Rows from block 3 of the text encoder, named by matrix and row number. Rows with one number belong to one neuron. Each number is 128 + 24 x the weight over its row's rms, rounded and kept within 0 to 255. All counts start at 0. Numbers have three digits each. After the name is the row's rms in percent of the matrix's.
# gate: MLP gate (text_encoder.blocks.3.mlp.gate.weight, 336x128), inputs 64-127
# fc1: MLP up (text_encoder.blocks.3.mlp.fc1.weight, 336x128), inputs 64-127
# fc2: MLP down (text_encoder.blocks.3.mlp.fc2.weight, 128x336, transposed), outputs 64-127
gate.48 115:145176133118117154107112195161131152147135132103162150159093118120150109151117124139105150105112090099095128126127098130105158124143124113129094100199143132105160150125120116079158109145130131
fc1.48 119:115124129118092098097163128111124135136159131131141107118148124123138135117172150144131143175177107100112184135130145164177074106171093130119143121105091161170135115117143131146075150109110134
fc2.48 121:138128107136122154153134102102156134126100127113114163120127112121182146108171152129134129089129148132139139125149169152100171172147146132098099122123127129149119122105113133111122125091066091
gate.49 038:138154141137142126145170136138184093109118128121150133140120155118111142105111120125128145166150142077114136155142117083128103064097114165134159135096101135109155089141165125089127118095116090
fc1.49 039:132131104131090110096127139109105103111136133104086119126147111106126136133115102121109124089131152091123116103137121099138158150102131094072093135132097100130134104137117135163133119182087152
fc2.49 034:121161135147161138131173151136140183133127118159131159069157126112166100109156151119167154192144105151132133094131116125185123131145132171117143113114179165132083122131175104127123121097116146
gate.50 092:128161145151122147133122160118167166146112106095149097094128150100158126129114170137120145170135139128132141130134149126143118149161155124124144129109084135132081153127156110135129112143116088
fc1.50 097:130177115141084129134118124152149124110102114115116113095098175104159153132138143140077150146134177098132116132163145124144094115092114145166153097136146133104130101167114098108114118112128112
fc2.50 086:119081093128111131169124108101153108155137159117121113131124145113128124118120129165136162120126150100154123112173148129097123122113128162136140126156134102105121065099124113102118110112072110
gate.51 101:111090152148131105158157105134115110170158127121113162157139144087142131120132155118104117135112136109097146108123097089128115117106109148148118124097136129129066135122157166098124112162113152
fc1.51 095:142080153144088134093142141129135153121115106130113111114105127168134131139115139143190131105129148116172109178151126195138148141159137138090136139132088157153158079140096140157151121107148086
fc2.51 110:125135131097157165135088170130151155182107158141165155125110124111130141140109148122143127149154134148091172112098102132155113143094180108168108088053135133158099142124128080142155105117161141
gate.52 059:125133141101153150097129126131152113096124113089146171161112109089129116113147136145111098146121159134146146120151169100148104165120105094132185132168144121118120165108175116109105135157154150
fc1.52 059:138178142147118127118115150184101138093089126150127134158146085106134148132086166140121154146116131175137141151170132092153118146139154075158160131138105118118116141099117108126117144139118153
fc2.52 060:108127084153119105131110106159155122106118146097135133166139139086100138136128175102178193158129108106123128187122115119165123109160145155145120135139108132115172099115112095151137144111152097
gate.53 050:107148098109121174143108137092122154144125131146110111087134131141113118073159146117108102125139148105128150102076130155090161119143146161131104109099107117104134128083187088167125119178124137
fc1.53 051:112127160125155177099105122139105064118143111144119161143163113124123110143170110148135122137111186156148119144154111167084146125151094098164150154079103123128110127116157115141141106199128152
fc2.53 057:141098156119106089112139137170135098125135165118112162116124122123165113153127109129169154163104100140116186153119118142094146176155154128140133131120165129171095095120123162123149141152176151
gate.54 133:158121096144088089155140101148101134137126134150121102094158122120138138124133144116120125165145107126146131120137107164141123150163150183152128102134121177111114100063126109102142117143103149
fc1.54 128:148134151119120098122129075134123123090143173108135108136115173145134151108145124141119125141140141072117130152138127082118144100114149103131120146121087132098114090142134154163107114141129126
fc2.54 116:148079140126159194092143156148147139105131133102147122168072183119133165156115101135112132149105116117113152096172128188148121139143132136144134150152132143161120098129142119101156100135104105
gate.55 046:128158096099128089140086153122086120132147144145148128110138171138106163154125093133119135116195058118103093141128110148140168113098134118082121076149113115125100153117139139117122088121075104
fc1.55 047:156146124114092108141105101090144111168167130143152136127116183127139135162131151116156124158137164084092138115151125152117150132151097139094135062137134146089127111102152094142131116164110113
fc2.55 049:138087104131124118095138151123145154111111084140136161128112115126089097114089126139099143185117169150153100132136188154102125082153135158164157129169124099098146099126183120132124132104129128
gate.56 039:100128122094167108189138130143157145093117155139073148147130093089128145146103081077134140100106121101144158110117090158102138097139127154161131127113111131127128102109116099125172118193105128
fc1.56 038:142095146132123092149134140144126131119099120110132123149144143111126105139178144134114128092108092118105141134146117133158111069133096118102128155084146102143141125123092083156118121137094134
fc2.56 040:155110157153149137129148134110150132134123127103123088064117150104127110096135165098151099144096122130119185118172141139098100083116093105142102108109125172089110117151151118147112127167110135
gate.57 126:106094144115152140129134073113127141166138123118132106118135138111126106144116144161148117140087061145123105109130138150166124124085125078070112169086158128136155148139131173138132172125106117
fc1.57 124:113198135163118172135102177113123123106115143136141129136118109155136129080123146092116155180192155122139130125138125145133146158151109144137164116180107141122108161097115103101105119110134161
fc2.57 120:151096147144126163146150134151142146142127130137115168151149134131135129093151140110185129130108176104083119130116118076170124180137121141111133115093107110085151135149104150148166126120124109
gate.58 099:133123136095148120133136150113097131147108141096171156139147108125101104142147116142121106093084110157151110147087136137118158118115111115108156110120089076130119120167136142149140151102104157
fc1.58 100:119088136137109147144105106138120110147134103132115116077144157159140128126119135109129092144134126116137132168169099084108120130166141122135157109136116079118117132107145129124105143144114152
fc2.58 100:126088130146169155110138123112132101168116145116109139116146134149091116149131104117186154106112140113106134139119092099127125112127116097103133129130170133133155132113138158090134081153127134
gate.59 077:160141177125167105103095119173137123113097110123136115146102133151112121194104140152152139129087149160117127160116069142088129104123114147133113139136118134103129098139131109106125136109159121
fc1.59 079:158184157091134083137136166145116128105150126124154102131097151161141131124157095068134136124095159125142171111140165138144157109121120098163146103130066160108138090114126120148114081119152118
fc2.59 073:128077134110113074120136146166104155147093156129132155145123135138085147118123080143150104125160148138181166100095079127115108124154106100141102117159143127153123128181106119125133142115149101
gate.60 127:104155139143121144136095130126112116206141142111127052083170125123136148125123135096135131099109101137114080164135128133112155115146118179127147135130139147125140093123126111130172085148109118
fc1.60 115:139123139118125129131135147121120152098108112126143158131124076107130108156147155142119155130124141127129154111133115125140087185161114104100115121095122151134138155118157137135094179136125151
fc2.60 121:128139172108115117145164134146114147146102113092157082115143138124126132128136156092129098115148089116129125140144117139157172101075131133108133148125101094085146121127072141101128109075095129
gate.61 077:106142122131086149110115133135085114110133135125136123107121093148122173124114091136174139161147138140159118105099103142152123175135081166128129170090101130188146165135136125085095129060099125
fc1.61 080:174130166129133165145134105142121114103092119120122097093141143110144176144121111124170149180125107095132109104112126166159121131138076146132120149069183161131148146147100141090106165112132124
fc2.61 091:126136171110118110130161148101100113136145123118169164105086137147148118123117118138143147158126177147123179143142124097141118184125151118139130146151097124174137094136104130139139125117115094
gate.62 078:163158118103151163113104122108166134129101155144117129079132140110110156131103133125082160112135162145107112144187113140069148068144135110165124162107120138121119140110082137100157124111117140
fc1.62 078:168133133145140127115129113157120142121131154122096118110126122126110080117124179123140119113134124135132169098100132183128092145099145128110135138103095143141165099117156123150102148153127086
fc2.62 088:092149188114167131130097111160129127133144168118135118135116128146081113163122165104149148131108149158145162139120111137112107138124103125153097150112121159100126148132126112109145119148104084
gate.63 120:153129119107165129115121165178149138176176154107118135101104135119112108089175108104144109106131104123104124129116102117112140133060134110096153197171152172156127148124116137139128155134141124
fc1.63 117:127125133105166122125097150176152151186152151111129158090116138095099102103137106122159127101149095145067136120135107106136152149067135112092154180152171153146113142109136134148134142111121118
fc2.63 118:122142123132121107137141141164118117138083128147139177115170121127146141156095141116114118125108118146184114098105118162110105137117153136096157146134095106121106127114119145117142131102142151
gate.64 129:118150114139133147152122162157081086096150136097121133134131122093168174142150161125129110106152080074146092123128118149145126085145108133136114117147177146159128109114162137123091116100120146
fc1.64 123:144159112111137128130108174138150091107136149096116136124093098094143172166109131058148189105147096127094079099135107159115158125149147156117118126111180139125132138177141156144106119139110121
fc2.64 119:141152139101162115147120091161115137110136136076137090124131199115114111128093139130110111138166091107121124108139122106123126157148179102153148153140107111132145089154136178105109164109121123
gate.65 080:134091145158101161107140127162162140153168110141111105146128164146137129122125161164142088120143127097141135136154135129087111069086115151125151113118125124148119179124154121078103131139134100
fc1.65 073:124154150126132087100115098115147128135173154142116128165094174094124123118084155163116101131086143132116143119135108135116111069142134152137117115142121135130133123161124096135162150114130152
fc2.65 080:123121116114125120147087148112092182117128145159190089122123107131130139161110160152143131122092097124110136122143147140089147157143163123141163110092069132150081160097141128182143130126101118
gate.66 042:112088147180156126133129091109152101156117155088134125145128137149121116152095165111140138131140109107129086133137112114095181117108119131108134051175162155125152095138127125120157125102140074
fc1.66 049:126142092115128132105134135128122107095128111113128139144113133096097136138177104123127098132120101090117144098098100103129065089154170150118086134107082142155104114128135100159134149131164153
fc2.66 049:115111111101109143124117080146132156133175091111126127133097107122183148114122131146187130116155116136111131066133174133144135136140100132126120103123112132179092134138137098105135119089166145
gate.67 109:121083120154107113167114115143120154147151159131138110114116155158144107123108139128126108168094109171153142119139114150119109118128126176096112142112154075161158132093145120111103130128096159
fc1.67 108:097169148141121113137113152174116132192134156139128132073147153157127101137120125125094135144124116139119158147116140140152118151125134106156123154141141129124117116100179126104161102176118149
fc2.67 092:143110140118180151121079123124098172145183104153108127112136129122104117172148141085156089111161150135097117180146161098128139160125140094098162117136097122139130121142116125147120130138097100
gate.68 055:147120072123154147150131180119121154144114132160109118195144123068099109070112127111124130149118161129138114127144161126142103136172100119102133114128080118122098118168120139128143126127105160
fc1.68 054:102107130133154105147087166156084096152106156093150101151102111156143150146133119139141152108124142105102126153146153146135129087172178120126122102165156138165116118112117144133117092131128143
fc2.68 055:128169138118098149155130171095127140123170130094132106120109106135125151111108133147147154167182120104129112126137163113082109076142136144112122093162188129108116138122157094163102111101127145
gate.69 103:112145156109132165096077120112130142150141125174115170135126142183107113171160124145165145146155122135129113151137097104114145127096119104131119150131110098115124155114159127116139129086095100
fc1.69 113:140122119174148146141141159133197091137137138112102162114121150123105114128120161169170121110114096138099135160129129147101107132103075142123093137133107185151113095132174065101128121141144095
fc2.69 119:164139106152161125131081147103108158175114145133138149164117160156075101156099129086149121149116163149110086161128143104157105075117139153102146131108141133126180135109088122151136146102126091
gate.70 115:101138126174161134132105158137184132150145121109135180113163135145146078138117129146115189128125147122105144133126140126111106159200147118106119147131155114135149121123112083092110153113093129
fc1.70 114:104121152150146120178092139134135139189124151126139095137165150144110113173161096119094116113093104142170128098132132103114099089110133132084102150150132142178151143099109146140093139126104126
fc2.70 120:128134141175114133155094114122090148126163102129149143112133140146131114123067169104136175151162098142070112164156130138143154136122103101146162142135132128116135103118106138093132177123128144
gate.71 080:134146150146152157097159159137116143156105084176123159141108122127165116083081112147104144110115129168153129127123132108149113124075115130159154123122077145119075132097135119132134131135122129
fc1.71 086:103130162112122105153107116162144142124148133160091148084119136146136136133076134108134138137158116130115154108104083142152106121100145173115091153172160158130114159110116136159141091133084147
fc2.71 078:100130098091086091110119142118066146127124127132129136112108084139163125156164143135155141135118112162140153154082108122137134117124088118099090137167140103124153134154123089164122089147148141
gate.72 079:121131125073158163131137128184102107109182132131164156079112114138158149151131090153176143116152147081106115136080125105125133110170141132127106139104124122144094162174117081120143120068151113
fc1.72 088:124140171121124142146153110093116141119142141117110138094149110153113120100139083134117158147149153131080098121156088113175103144100158152108128167157121150123114124147132127131119160186108107
fc2.72 072:149108157116135148094135084118156121131145168135103154143190150107125107121124101122142185160100147154137132119130108162158119158122152137152139145123131110093154078104113120142142144159160082
gate.73 104:107140131161121061154097126114171158122150157101127090152136136128120174126146098101105107113131150138104127103110170119111162135129142126107121127131164115153127141143089144095122135105123099
fc1.73 109:120164108134136175095092116146125138125101105114134138098113098137140119128113138137148146130126106140127097111096105134144133166144140089175130124127101127089139119173103146135120110136176126
fc2.73 112:145123121133072061152120137143143101133168142120140119136106146115113124168108084118143109098110152121131108117131143135115149124123104107109150069180134128100108091133105125085154167157136150
gate.74 124:115141081101136132104124118151128096122146152114117149156131182150108121067167139115172087071158121113151131100158140156122142105103076132147155120143152104128132148117148125154145138154150124
fc1.74 135:116130107100112120142119115144123102142127167163127130079135157121139154136139138102112136120122071129158170104172106189109113132101118115169200109105181110122133136086106110138149147115120136
fc2.74 137:127163108114165087119135098098150063159153143147131088175179132142143099104120131171124126158108137086148128107155131156184153147144121097120129136119150148137122155147100172166137143123120138
gate.75 105:137156130105130146090124119096103086106124110130122151174081089113135126120140147116167152144106139123133140122133140129169134092146130087086141203091144126108149096117150133143119104134100120
fc1.75 110:126148123140111131153153195177142146143142130170092112177134103138134134120126091118104089134146137101155132083135126152110144123119124163163123078168116132158155165100106109108140118114163129
fc2.75 128:153161130141153168131143150123150144172173107128117149120105124107155131112130086110118160106145164159146122152102153140103136133146133135122108108100167119120100150109128135075117134127100101
gate.76 084:124137148089167101141075118161122091106105130142128164171146102157157144098122107105129137130134122134137138091118128116145107141140146115160148103126147105171142135133130130139110108112150185
fc1.76 079:158137134118080162148117103139118092108142156103119115133145129164160129159101143110110142114111157140130178126145094126091137129152102125161119131117160134137129094122108119108114102154102112
fc2.76 085:125172112103107096134184138170123137134128141168107110119136154104100130131126076143103149139171156137148130158160106105127179144085143100126162087124154129160109141163142104091121128161142122
gate.77 109:117070120118134086107118138158148143190132079146124163129129118106142108159115093134136124122088126174145112124114148126096085093172141124133138129156123102110136153139124110098167100161117139
fc1.77 108:136103132122121164138138127132136106077114179125081126164158069156153150108135135119142145116139084138113157111122120134134170191088132149143133103089133145141124087143117148138108156155140105
fc2.77 129:168109149137136094152116133104184112128153131151117130106116107119133174099108147113118163156164121120162113092121116121135128132155087174113109137110139161133126163166139112126128105096112122
gate.78 118:093131136133151146119137144149134128140172124112139092130185105134137088113158127140117119075129167139140151112131134119144133167170106144103096122110163139119108087153140129095091110088087140
fc1.78 121:094144125137131164128142118160097119121161119123153080162149103121131123087184138148137128082142148130148148152118150122118099169160147134119114115161126154121110114144136125123131141078144150
fc2.78 128:160149114129131162124142099144135122141168117097105117117136132141138133150104100138131114105145121148163122131121117132156093110107147164168124129100109161136175120138103108133155115130088043
gate.79 112:154157102153153132123162125149124131117122125158160110147139153118103162141092124163142101134117139139171136145140108110161153176145168149157100055153126132066121129092165093151098110115139104
fc1.79 094:167161078154166131139144149146116132125125101132136127193174146131126131127110097135116098140139122148149156137156139094104102159143153156161112089151123097120095136083164128157143148137122136
fc2.79 097:112123194197099154150133102143149170123149135087135069169127088139107177135116108150120113140120100086108119115160133144133133131134126149107149145090076132169109141139075115095139157106136152
gate.115 124:102157096121111103148114152147179159093152115116113088187121128127092124124158170147092090071166137136130139092141151092095102147130083144132166130159147161148145082119121131160099138129143104
fc1.115 131:119099159154159182124114126112120111157072138134130172091115100120161139169123098149157133161105120115127112150128107176145160125171152125129098130159099095093107155124145132140178122176124147
fc2.115 136:118071166143149101135133145193128145103115136142127122122129190131124108155186135149191119126133111137150194146098138154090109144125123114145091174156137103162136123162117127163070162132165129
gate.116 062:138129152157149133127122127137126155087128069089108121115081117140118124105127145122157149102087118089090128126133131150117120133132129122122102126069109144123206099158161147144113144111106099
fc1.116 073:147114132158133094133146129141149100088156151126129128147152151120134134166161177109140128150162106110102156150130115110103103075158136125118106137145145147114143135153132152104130115155122132
fc2.116 074:142119182096121152134144104101116102142149112088135115126144119131115112091170136130144129086119154140145091102166116164131152099115111125125128160080174129088130147145141147137087130118110141
gate.117 086:151139142097133159128110072179129107115134115128138150109143122114090130140130111110172128101107131145103086122116148147099141137098098153093089140082123118131097104127163127093113109163173168
fc1.117 093:086091126095163130115106102133094081143125145136126122100130100134074157126151121140136109103124141122120082116150093110126119105111124132134139168134126145179181142158168132144146142108146160
fc2.117 078:106123146115135076140072130121121101128128151123126134081115154129112110113117104150147139130135103178174147069110119139119100167141124136153096155092132059117139116127100136156123107119140134
gate.118 177:100142088114134075097099138156153131157115120122096088141122122100137120108105136096127137121091114116130114173145138107069108087157140093108111117127105142142162072150106105120135128102114109
fc1.118 167:141142164114118167148129137089110111084122114164150138135122172145116122168138091127146135147170102131125151102146116132178126146131112125157128139151156066114139132111128089089128091131155109
fc2.118 188:113146112102152123141129177134147106135141098117129158160121176143137145127121127156103102165147128158132115106094156119159146112132140125145105133123180128124104091103125121117143115128105124
gate.119 091:160165094121173131098136133114120143128092164136123114150163107149092118121081154118151092141127148118117142123152150106118134155157133143159073121138094109091121150147178123140134150140121114
fc1.119 071:109129108131148117133116120137142117125077134160185184117112134108111142135168164076130059143146135142124159163092185125148131149100151130167140094125101098132114095087099110152114155116149138
fc2.119 077:155113130125107127106078155195161112116092112144137127149092137089088150130109145137067138101105118118108120114139134123173132145156121060099157108101121143131155108108166144123109169127138137
gate.120 119:149124112128115146118122111173129149162126146135160160107161161099096093139118132115138141111147087117125116110136130163093132156152105133117189123138176115167090155156114123123136118152111142
fc1.120 124:135168160167133118121118166115121112071122092161108111150141082103123150112121101127110101129131138157113119168153142144142149113099130081166121179092110114115110124102095154132112154114062149
fc2.120 121:150172122095112099100146126108139126123117132106147121132126128146146146111135133161139128123172131115114111037123127124101139091119135158130118123130116123150117169154157116154113121136117132
gate.121 161:148155103095113084144106130148130228102111099150126105148114137147125130125120129105160131120160136147129178156102101128140134168132141104117144116144128133155111106126137120146108142182146095
fc1.121 183:133091142137149183185078138105107148107151108119093149133120139097149106142166070101102148151162119103145092159103098143142142173125122113150143160108136148100122135089104151135142102123106097
fc2.121 184:092094141156150098104096119112133126122119104124103131091130134139131095164119143146099158120123180160138114126133098118151110192154114175156154162137094099154133096121144103155131148104138143
gate.122 130:102108105126094133097150146134095115105123125070152172133149159114160140109099121124107143108112152163124124116097153122151156190139143123160144127121162120112118167134133114096134127158137095
fc1.122 126:123104103168117124184092137095154122101127134145097125110131133148113123098147155159171154082098133102072118117104141123142051092162153101096131166109133179123088086119092158116146139140145137
fc2.122 136:157173133098133137162113175151113112121072138159100118107162116110136139106121073165119148087132134132164111123128135119112132129131117115129112081125141120155084166123102143108124100119106129
gate.123 085:158160131145134193163136148111171146122128118150125097137113140111150133094116100160166131118080157114129132126138140114086095117080151133116132108140138077107140107153127077133109159161158112
fc1.123 086:109143091129107158155117141132148172149114143175116122133154151113149136121146147170099128134114098111141154087114131125107124150095154157140110112149148107124123142117121142092123169176162138
fc2.123 094:089145141151150108100158121148127163138110123145127126104145147116115121101118164109133113116127115130086098124126124112098120073152123083117120154131153116138157169110088130086128156148128161
gate.124 103:126143104113125145120116121112095118148124104121183112126151132116106157141129075147115091107116126103109109142135124142122148102138145095142129105109115138148105161127132156141121130101138149
fc1.124 101:099126171162106112121113133137109040103160143137151147133090154122111138107112133109112167143131186116111122113138129129092118119125160153162120073115123099124150158141132074144115076117131125
fc2.124 113:141122111119099081160122142166173141114107100107133154142127150120151145139094116120098130125134119165121125109149104120111126157084205106128127161145126142171143084164116140159124121116121119
gate.125 047:113185124124155143139115144134075110120158139110157165050139122101112123133133122155116106095130135134138100079116105122106102135111155141161096110087121141093149093128147120121113139135121157
fc1.125 051:154096122131136138108159094124158170138123098154108150173184119135113121098107151129146156108104117124142136137139148124139119148110099097101154152139123132096125126134095141118140172143111126
fc2.125 055:126138083100094107139169148109126144154126149143167153098156145168170148128095098123079140092156156148131097097134125078099142128137137072123110099122088165157143116095087104131136121125138114
gate.126 146:103115097163111186135097139167062176123125111067131114124115155129107118109117130121152098123132124122125111138131157112129140127111138113095150102137106148158116115123163117161110133088106121
fc1.126 149:121112147157153115092139100146113080103128135104143113158145108070160123149171116099093117171126084138173149111148111106137138173145133134163135106081152121103129157113093147155085136142152143
fc2.126 135:111190121167142203122172089141085135098162157138131135110104118094113127138137113132148150121119142139138135133126163135188147115145142127119137144129131106129133157135094096138103119122099174
gate.127 111:127158118110148130143086092119144125147103128164102102153117106120150154123118087129112168128152150117108113073097113098117115127139125126162142153162163150144125150115081137158131128088127138
fc1.127 104:144139154105127126112118130150138129125118148151105193107148132142119151155094109133134110177095140192157133162110119123095129129112125088162128126077132154143159074131129143134164153146131154
fc2.127 102:129121107132128118101127107117150121142156163159154116135107163130129152121155116204140140095166086162109107101128109134115137095148104092157125148132113137113119121110107130157125125075136148
gate.128 072:170162147115105145136094109140126157159141107131136101129159145161166118150095139159161096145163151126140134145150138132168164105157123125150112109108112085151107163153133127168159151107152140
fc1.128 080:175184153152182122147135120139134131131110132088130128171110151137114154163075158128140102183153134106087135156124125116162102119148128106134074099109127097129122119152144136129149126132164117
fc2.128 075:134192080149100155123154163129138153135091142096147138133130103143157124133109121129134105154160152066098084151104129120105124098160150126141113135172129127171123106161129097127128130136183097
gate.129 061:110159153137120115100097098194122094126126144119138159118151103107131137100139175159114129098130108088163144149078107136159120111122115098126169192122130140132138154110090134137119149085132115
fc1.129 055:137132154137104182135133080078101108133134113114139087156184139135109128146089149184138121173112118143081088106171133099090142099135119158083113121170123116149121131112149096121154150159136121
fc2.129 055:114116127164159167162157113110171191145116128144134123121158111117116085174119122130147152176111109199127155062150132084118090156112106114091077116142134091130099104107121130115094148155143095
gate.130 042:136121109133117161085127089127129180170130135121146085129095111126117103121123170118145153121110157110143154133165138131112145121140143117130102117149162139118096109108167133109115140125152111
fc1.130 038:108099165125173138137145113115150112158147133129089133177114114121115119140170102113151114121158140115129137139120104084110112138145107143144148117118136163111146136165129131154124174146138108
fc2.130 034:169120042160118118157124148138131171132108125092129109106142143107163152144130129101098136154147112154110151086131145101120158144099110117099138089106180108141114117117129146127162117093169110
gate.131 125:127116087149098111144129102141154105170134140154122118180093122120128114088141155138124120105120107105152122107111160144160127141144112176080098140118113139126149143127129109144132121123116147
fc1.131 121:125127157114174150110164175096116129113127126125139154077139138108166136167139114105148154156120144146105131164121096132086152129086141103133149089126123147127110140144140162105127141157142147
fc2.131 126:142125125125133134122167124116117115136088166121149091149113118133112144144132110165121114092110113150149164095129139127086141131091159149129123093133107106118142119100092138116128149096158112
gate.132 100:111124126086111160159181139147161125112151085158136155184179126130124133128118094098120143129149118119113159117097154144155088114129147127143154129116132138137124129101135176111147104130138124
fc1.132 099:116105155145140101139120150157108117130117131110153137162101085134113084152152099143139087113195141111110134150155087116115109148201088105113134157138122120155149112145140095146116101144127146
fc2.132 110:158095182102144147117142160105137123120102114174118123117113128137104109090125123148119132078045131094142108130119130156122115110106166150139116162107154128092085132083123102127120083110115123
gate.133 074:109072098120143126157138131103152138128164119151137135131130088097096151130163105111104110137125029151178106130101122118116152166114108142104104136098114149108142106142166102097084132128137166
fc1.133 075:148175131131123164100120134119086089124123106146135155150139142131117135151060151128118142119102157102063133144182143107144111118148140134144147139174116094140098134126129167142170110117132095
fc2.133 072:119137115144166134142153139114151184151104102146140136091154166116110153124146094098135161112135132175119150128137118130128104162113135107146156115104145158116105088120121142149144137134119150
gate.134 076:110145110100160117083139151164111110123105140139114142122130055130150149163134094155124144102161113143160097137110101140138115123140139108133120153071134105074141154129121163159109170080127128
fc1.134 084:163178130094149115155150132149103160128125130113103161089126164143110101088128142160157129124132138144097136088133132157168175118123136146125075087140115122109142111146105160129145152138146125
fc2.134 078:144117125107101071131087086147109174129139116155120104148117155116157138098103063153121140154125135061138108147165148128111158165173112118129140142164141157144098109153149150143165146144114149
gate.135 085:106112166130134130104160148151112083119099137130118145178145127147086126109113166118114136080096151154114147139130061131136088154160117124155133171149182129111141114088135135115128137152115141
fc1.135 090:122149122114162117145099142180114082118166138118123152181136091117107119105142099098086091077137110083139103111133094126133126115149115127116108100148171142147157138107151083114146111103156131
fc2.135 080:124130153114134157159133125137114069142143128096105114107121166143137133095103085170157151152158102120100082153131122133170128110134100130118145119144151137156118140079142119092123147114177118
gate.136 072:131135158109158168085153132113143141181141121089095120115107143110141128105102096069147120138080151134115120138121096145126137129115170124153110143086131134152136140138082135104145111052144173
fc1.136 067:158091143146127162091161143132129138168159113102118113131119144123150111108138102100153087140056167147127136113112127158123154149122166149131104136116160119128128123148111134096141125056130152
fc2.136 062:139084121125145153139080120136079149101137115165149145156138125148145116112115072168120107086119140126116116134144137142147139135123137093134140136118115082136113128115147152112160138147093115
gate.137 059:106124111142145142106107117091125163111159137096117126142104115155169139152141163116098105083132128122143143113142163150117159169106126088137087120141146105103090125082093098128157123157143140
fc1.137 068:137139124124113122127138094200119127121126117191147115130136152131124118103130159135111144116138088105137140161120122144143110133146119152130144135119168155157162164163105138132076111118131148
fc2.137 062:113153135101108102127138075125149103134112099109152133076153112135149150140150166092145092145137152143118123145136153122153136096101136112123148126100190150149084133148146104146093144144125115
gate.138 096:119104097106110168127120095141164088165150108131147127096161116170157066153077138087143110103166074110151132142069123141124103083114111137106133121168120146105116119153159136097151115128128092
fc1.138 098:158142065073108139140087097105106085162193119131161120115156163136129098102110124101134105097131133101130091137080119115130155096146125123108112136163132104143098120146134155092153120104128115
fc2.138 082:117129172110121149122149137150129153129146102152159154134109111111095109126116132137135188184123132134124133150143162158144116116119123139105111131137140139151113144133167116146137136162089122
gate.139 125:145118131112136128154140091167142104130060151153179106149148109146125148133132117130137125148155166136183119160135101109139132114150099117149190110129089199081144109100128121130158124121153178
fc1.139 119:100124103111100098137125100122118106122102141093133150176176112126133153160127121102122133069128166094129127104131141110091112136133152104108108117164137147147119141136121139165107181136157133
fc2.139 111:120125087150114130130095136119140148117127123166121097090105141127104135117090127118119118142145119138127088078168135161132158106134096112139093103151134105088126139099164136150130116147132161
gate.140 105:112146151125147198116148124123119118146164126154116107146123116128117121119191120161140153112110129093141116135117077124140082115155096143099119170141122138170165159140146167140113160116121126
fc1.140 110:146129103098101137120135144120106135142116145143133123166165128150134156117145122083137114137136108127174143139131139146125126104116171106145133109136066116137094165143118189107137103107129137
fc2.140 094:134161115129143140106102107141098124126148149158089114101131166107145138155183161132134125128129108121121096145132158144121100180125101128098131149105128111115117100153041159142115102151170164
gate.141 120:142148146131136170144130126146149117128107146155137103136115107107112208147152150102116125091126086105204103126110158112115122133113153101109148100152103138160097180128144143121126119110137122
fc1.141 121:117127130131138125120144122139159137144075149135144075127109129167123171147149141151092159127145110098172091101148116108154126132145109148132106080150096138152148152103140120161082169123147149
fc2.141 119:131143102126125142105143153132162078144175132143112108138136161143158168127131131151095141143131134099120134166129108131147123096178096107082112135165153148144135125111133134145110075105093140
gate.142 137:178121118115097134150134152148134174135123171141142142128171163112147149104146159111109092138103123076106146141128156127117165157080182136144118103128093098143103116165114125138130096106138120
fc1.142 129:145128095140118117120116118152143180108129147148175124176143152091147119111091155098111101158140136125122151167132142121137099160148144085141159096149088077120080118120145132102124108146126176
fc2.142 130:165120160140122067134099107125119137086081145114160137130108169142109116167099165166119131122123138127138174108179103147099116147137152129132148110094102101112149065166133154125092131113124144
gate.143 098:187162133093100136162101170145133121157131125151164101135103156171157131140138154099154141162138097091090128155120124114146133165147143122128097077156116117097117134140126122122115083086124111
fc1.143 094:116115118112111079087155129125088129109145079160132105113118151121120146144161119134147199123113148147093143113101124159101127121127132130143119110129136107150131187157145129094117099059140120
fc2.143 098:119108123141112133082121132125101104147113091164111096070145108128153109171148109165131137139098102109137113173116139112151144137114112124163125103153126152118113072139139121154120125076120109
gate.144 073:125152129111122050121204130167156091129134123120123129151138131131138112154129137139109125136142104109125136107090095167126115114122101136070155115142142138138138108124147150120147134106179160
fc1.144 069:168113160122163193116133089140109140098146099152132154158150099085132119131112120122122121113132165127174112116176134145154118146148148097138165151081133166158142158126136131120129136134109105
fc2.144 073:168159139142153099132108082105176129120122123152138117116166142127156130123097129141096115145139178128126090167147125089160125126117154163109108181166144155125109177131108137147123159093150154
gate.145 066:124102146139130154138166147125113109134150050109134150132130140125109122104129086138126105091102133148154081106106130150097111123123139120152098125105154129099110150099144117122143138093104107
fc1.145 062:170108113188085097141135090149136097082146125081142149174116095117142105111120136145166103158105118138153116139137126118108127146149142131069181143148080143161143119165105142102119127152114137
fc2.145 062:105135148110169125121190124098122115148102061123116165098118124074066190135115131134147156101125146142158088094137108122175101096104120123145141117108147125080135103146147119110126146148112106
gate.146 100:144136075118153140136172155136098104100100132134117128169150129137132137152114076121144113092125127143099140139159099129155149099121164146121106140068147112123160131147114103113139116116119189
fc1.146 115:199143083127123144115116153147136126131121158135110117137165120118120135163134116102142107112095154096143151167140102158121168163173164119138150087074140122117134124164127116113174086094127164
fc2.146 123:136139090133130165127132131096108113151142112118120141144174120108162159124087111148092134121134130131079078149096136130148143094121125157148131170156181139118101134139127120154104095103074119
gate.147 089:101156123154106127115137123134145084154145147162143140137144160139130130118144110092124083082095073113149098146086131109116154112179106131105158105161125146123153162145095137170124110080129148
fc1.147 088:122108106104126180149122144143117108105157149097138121097135105123118175125160114139090141127114133097125136154136120111152142113115124181156178159083108159162119119132131105118084122132107100
fc2.147 082:132125116127113136170095112110123160135140143128134168110129125102153111115155130128163074143156084112130112116140124111120118095096088125092115125170131155117144138123136149140164143133176155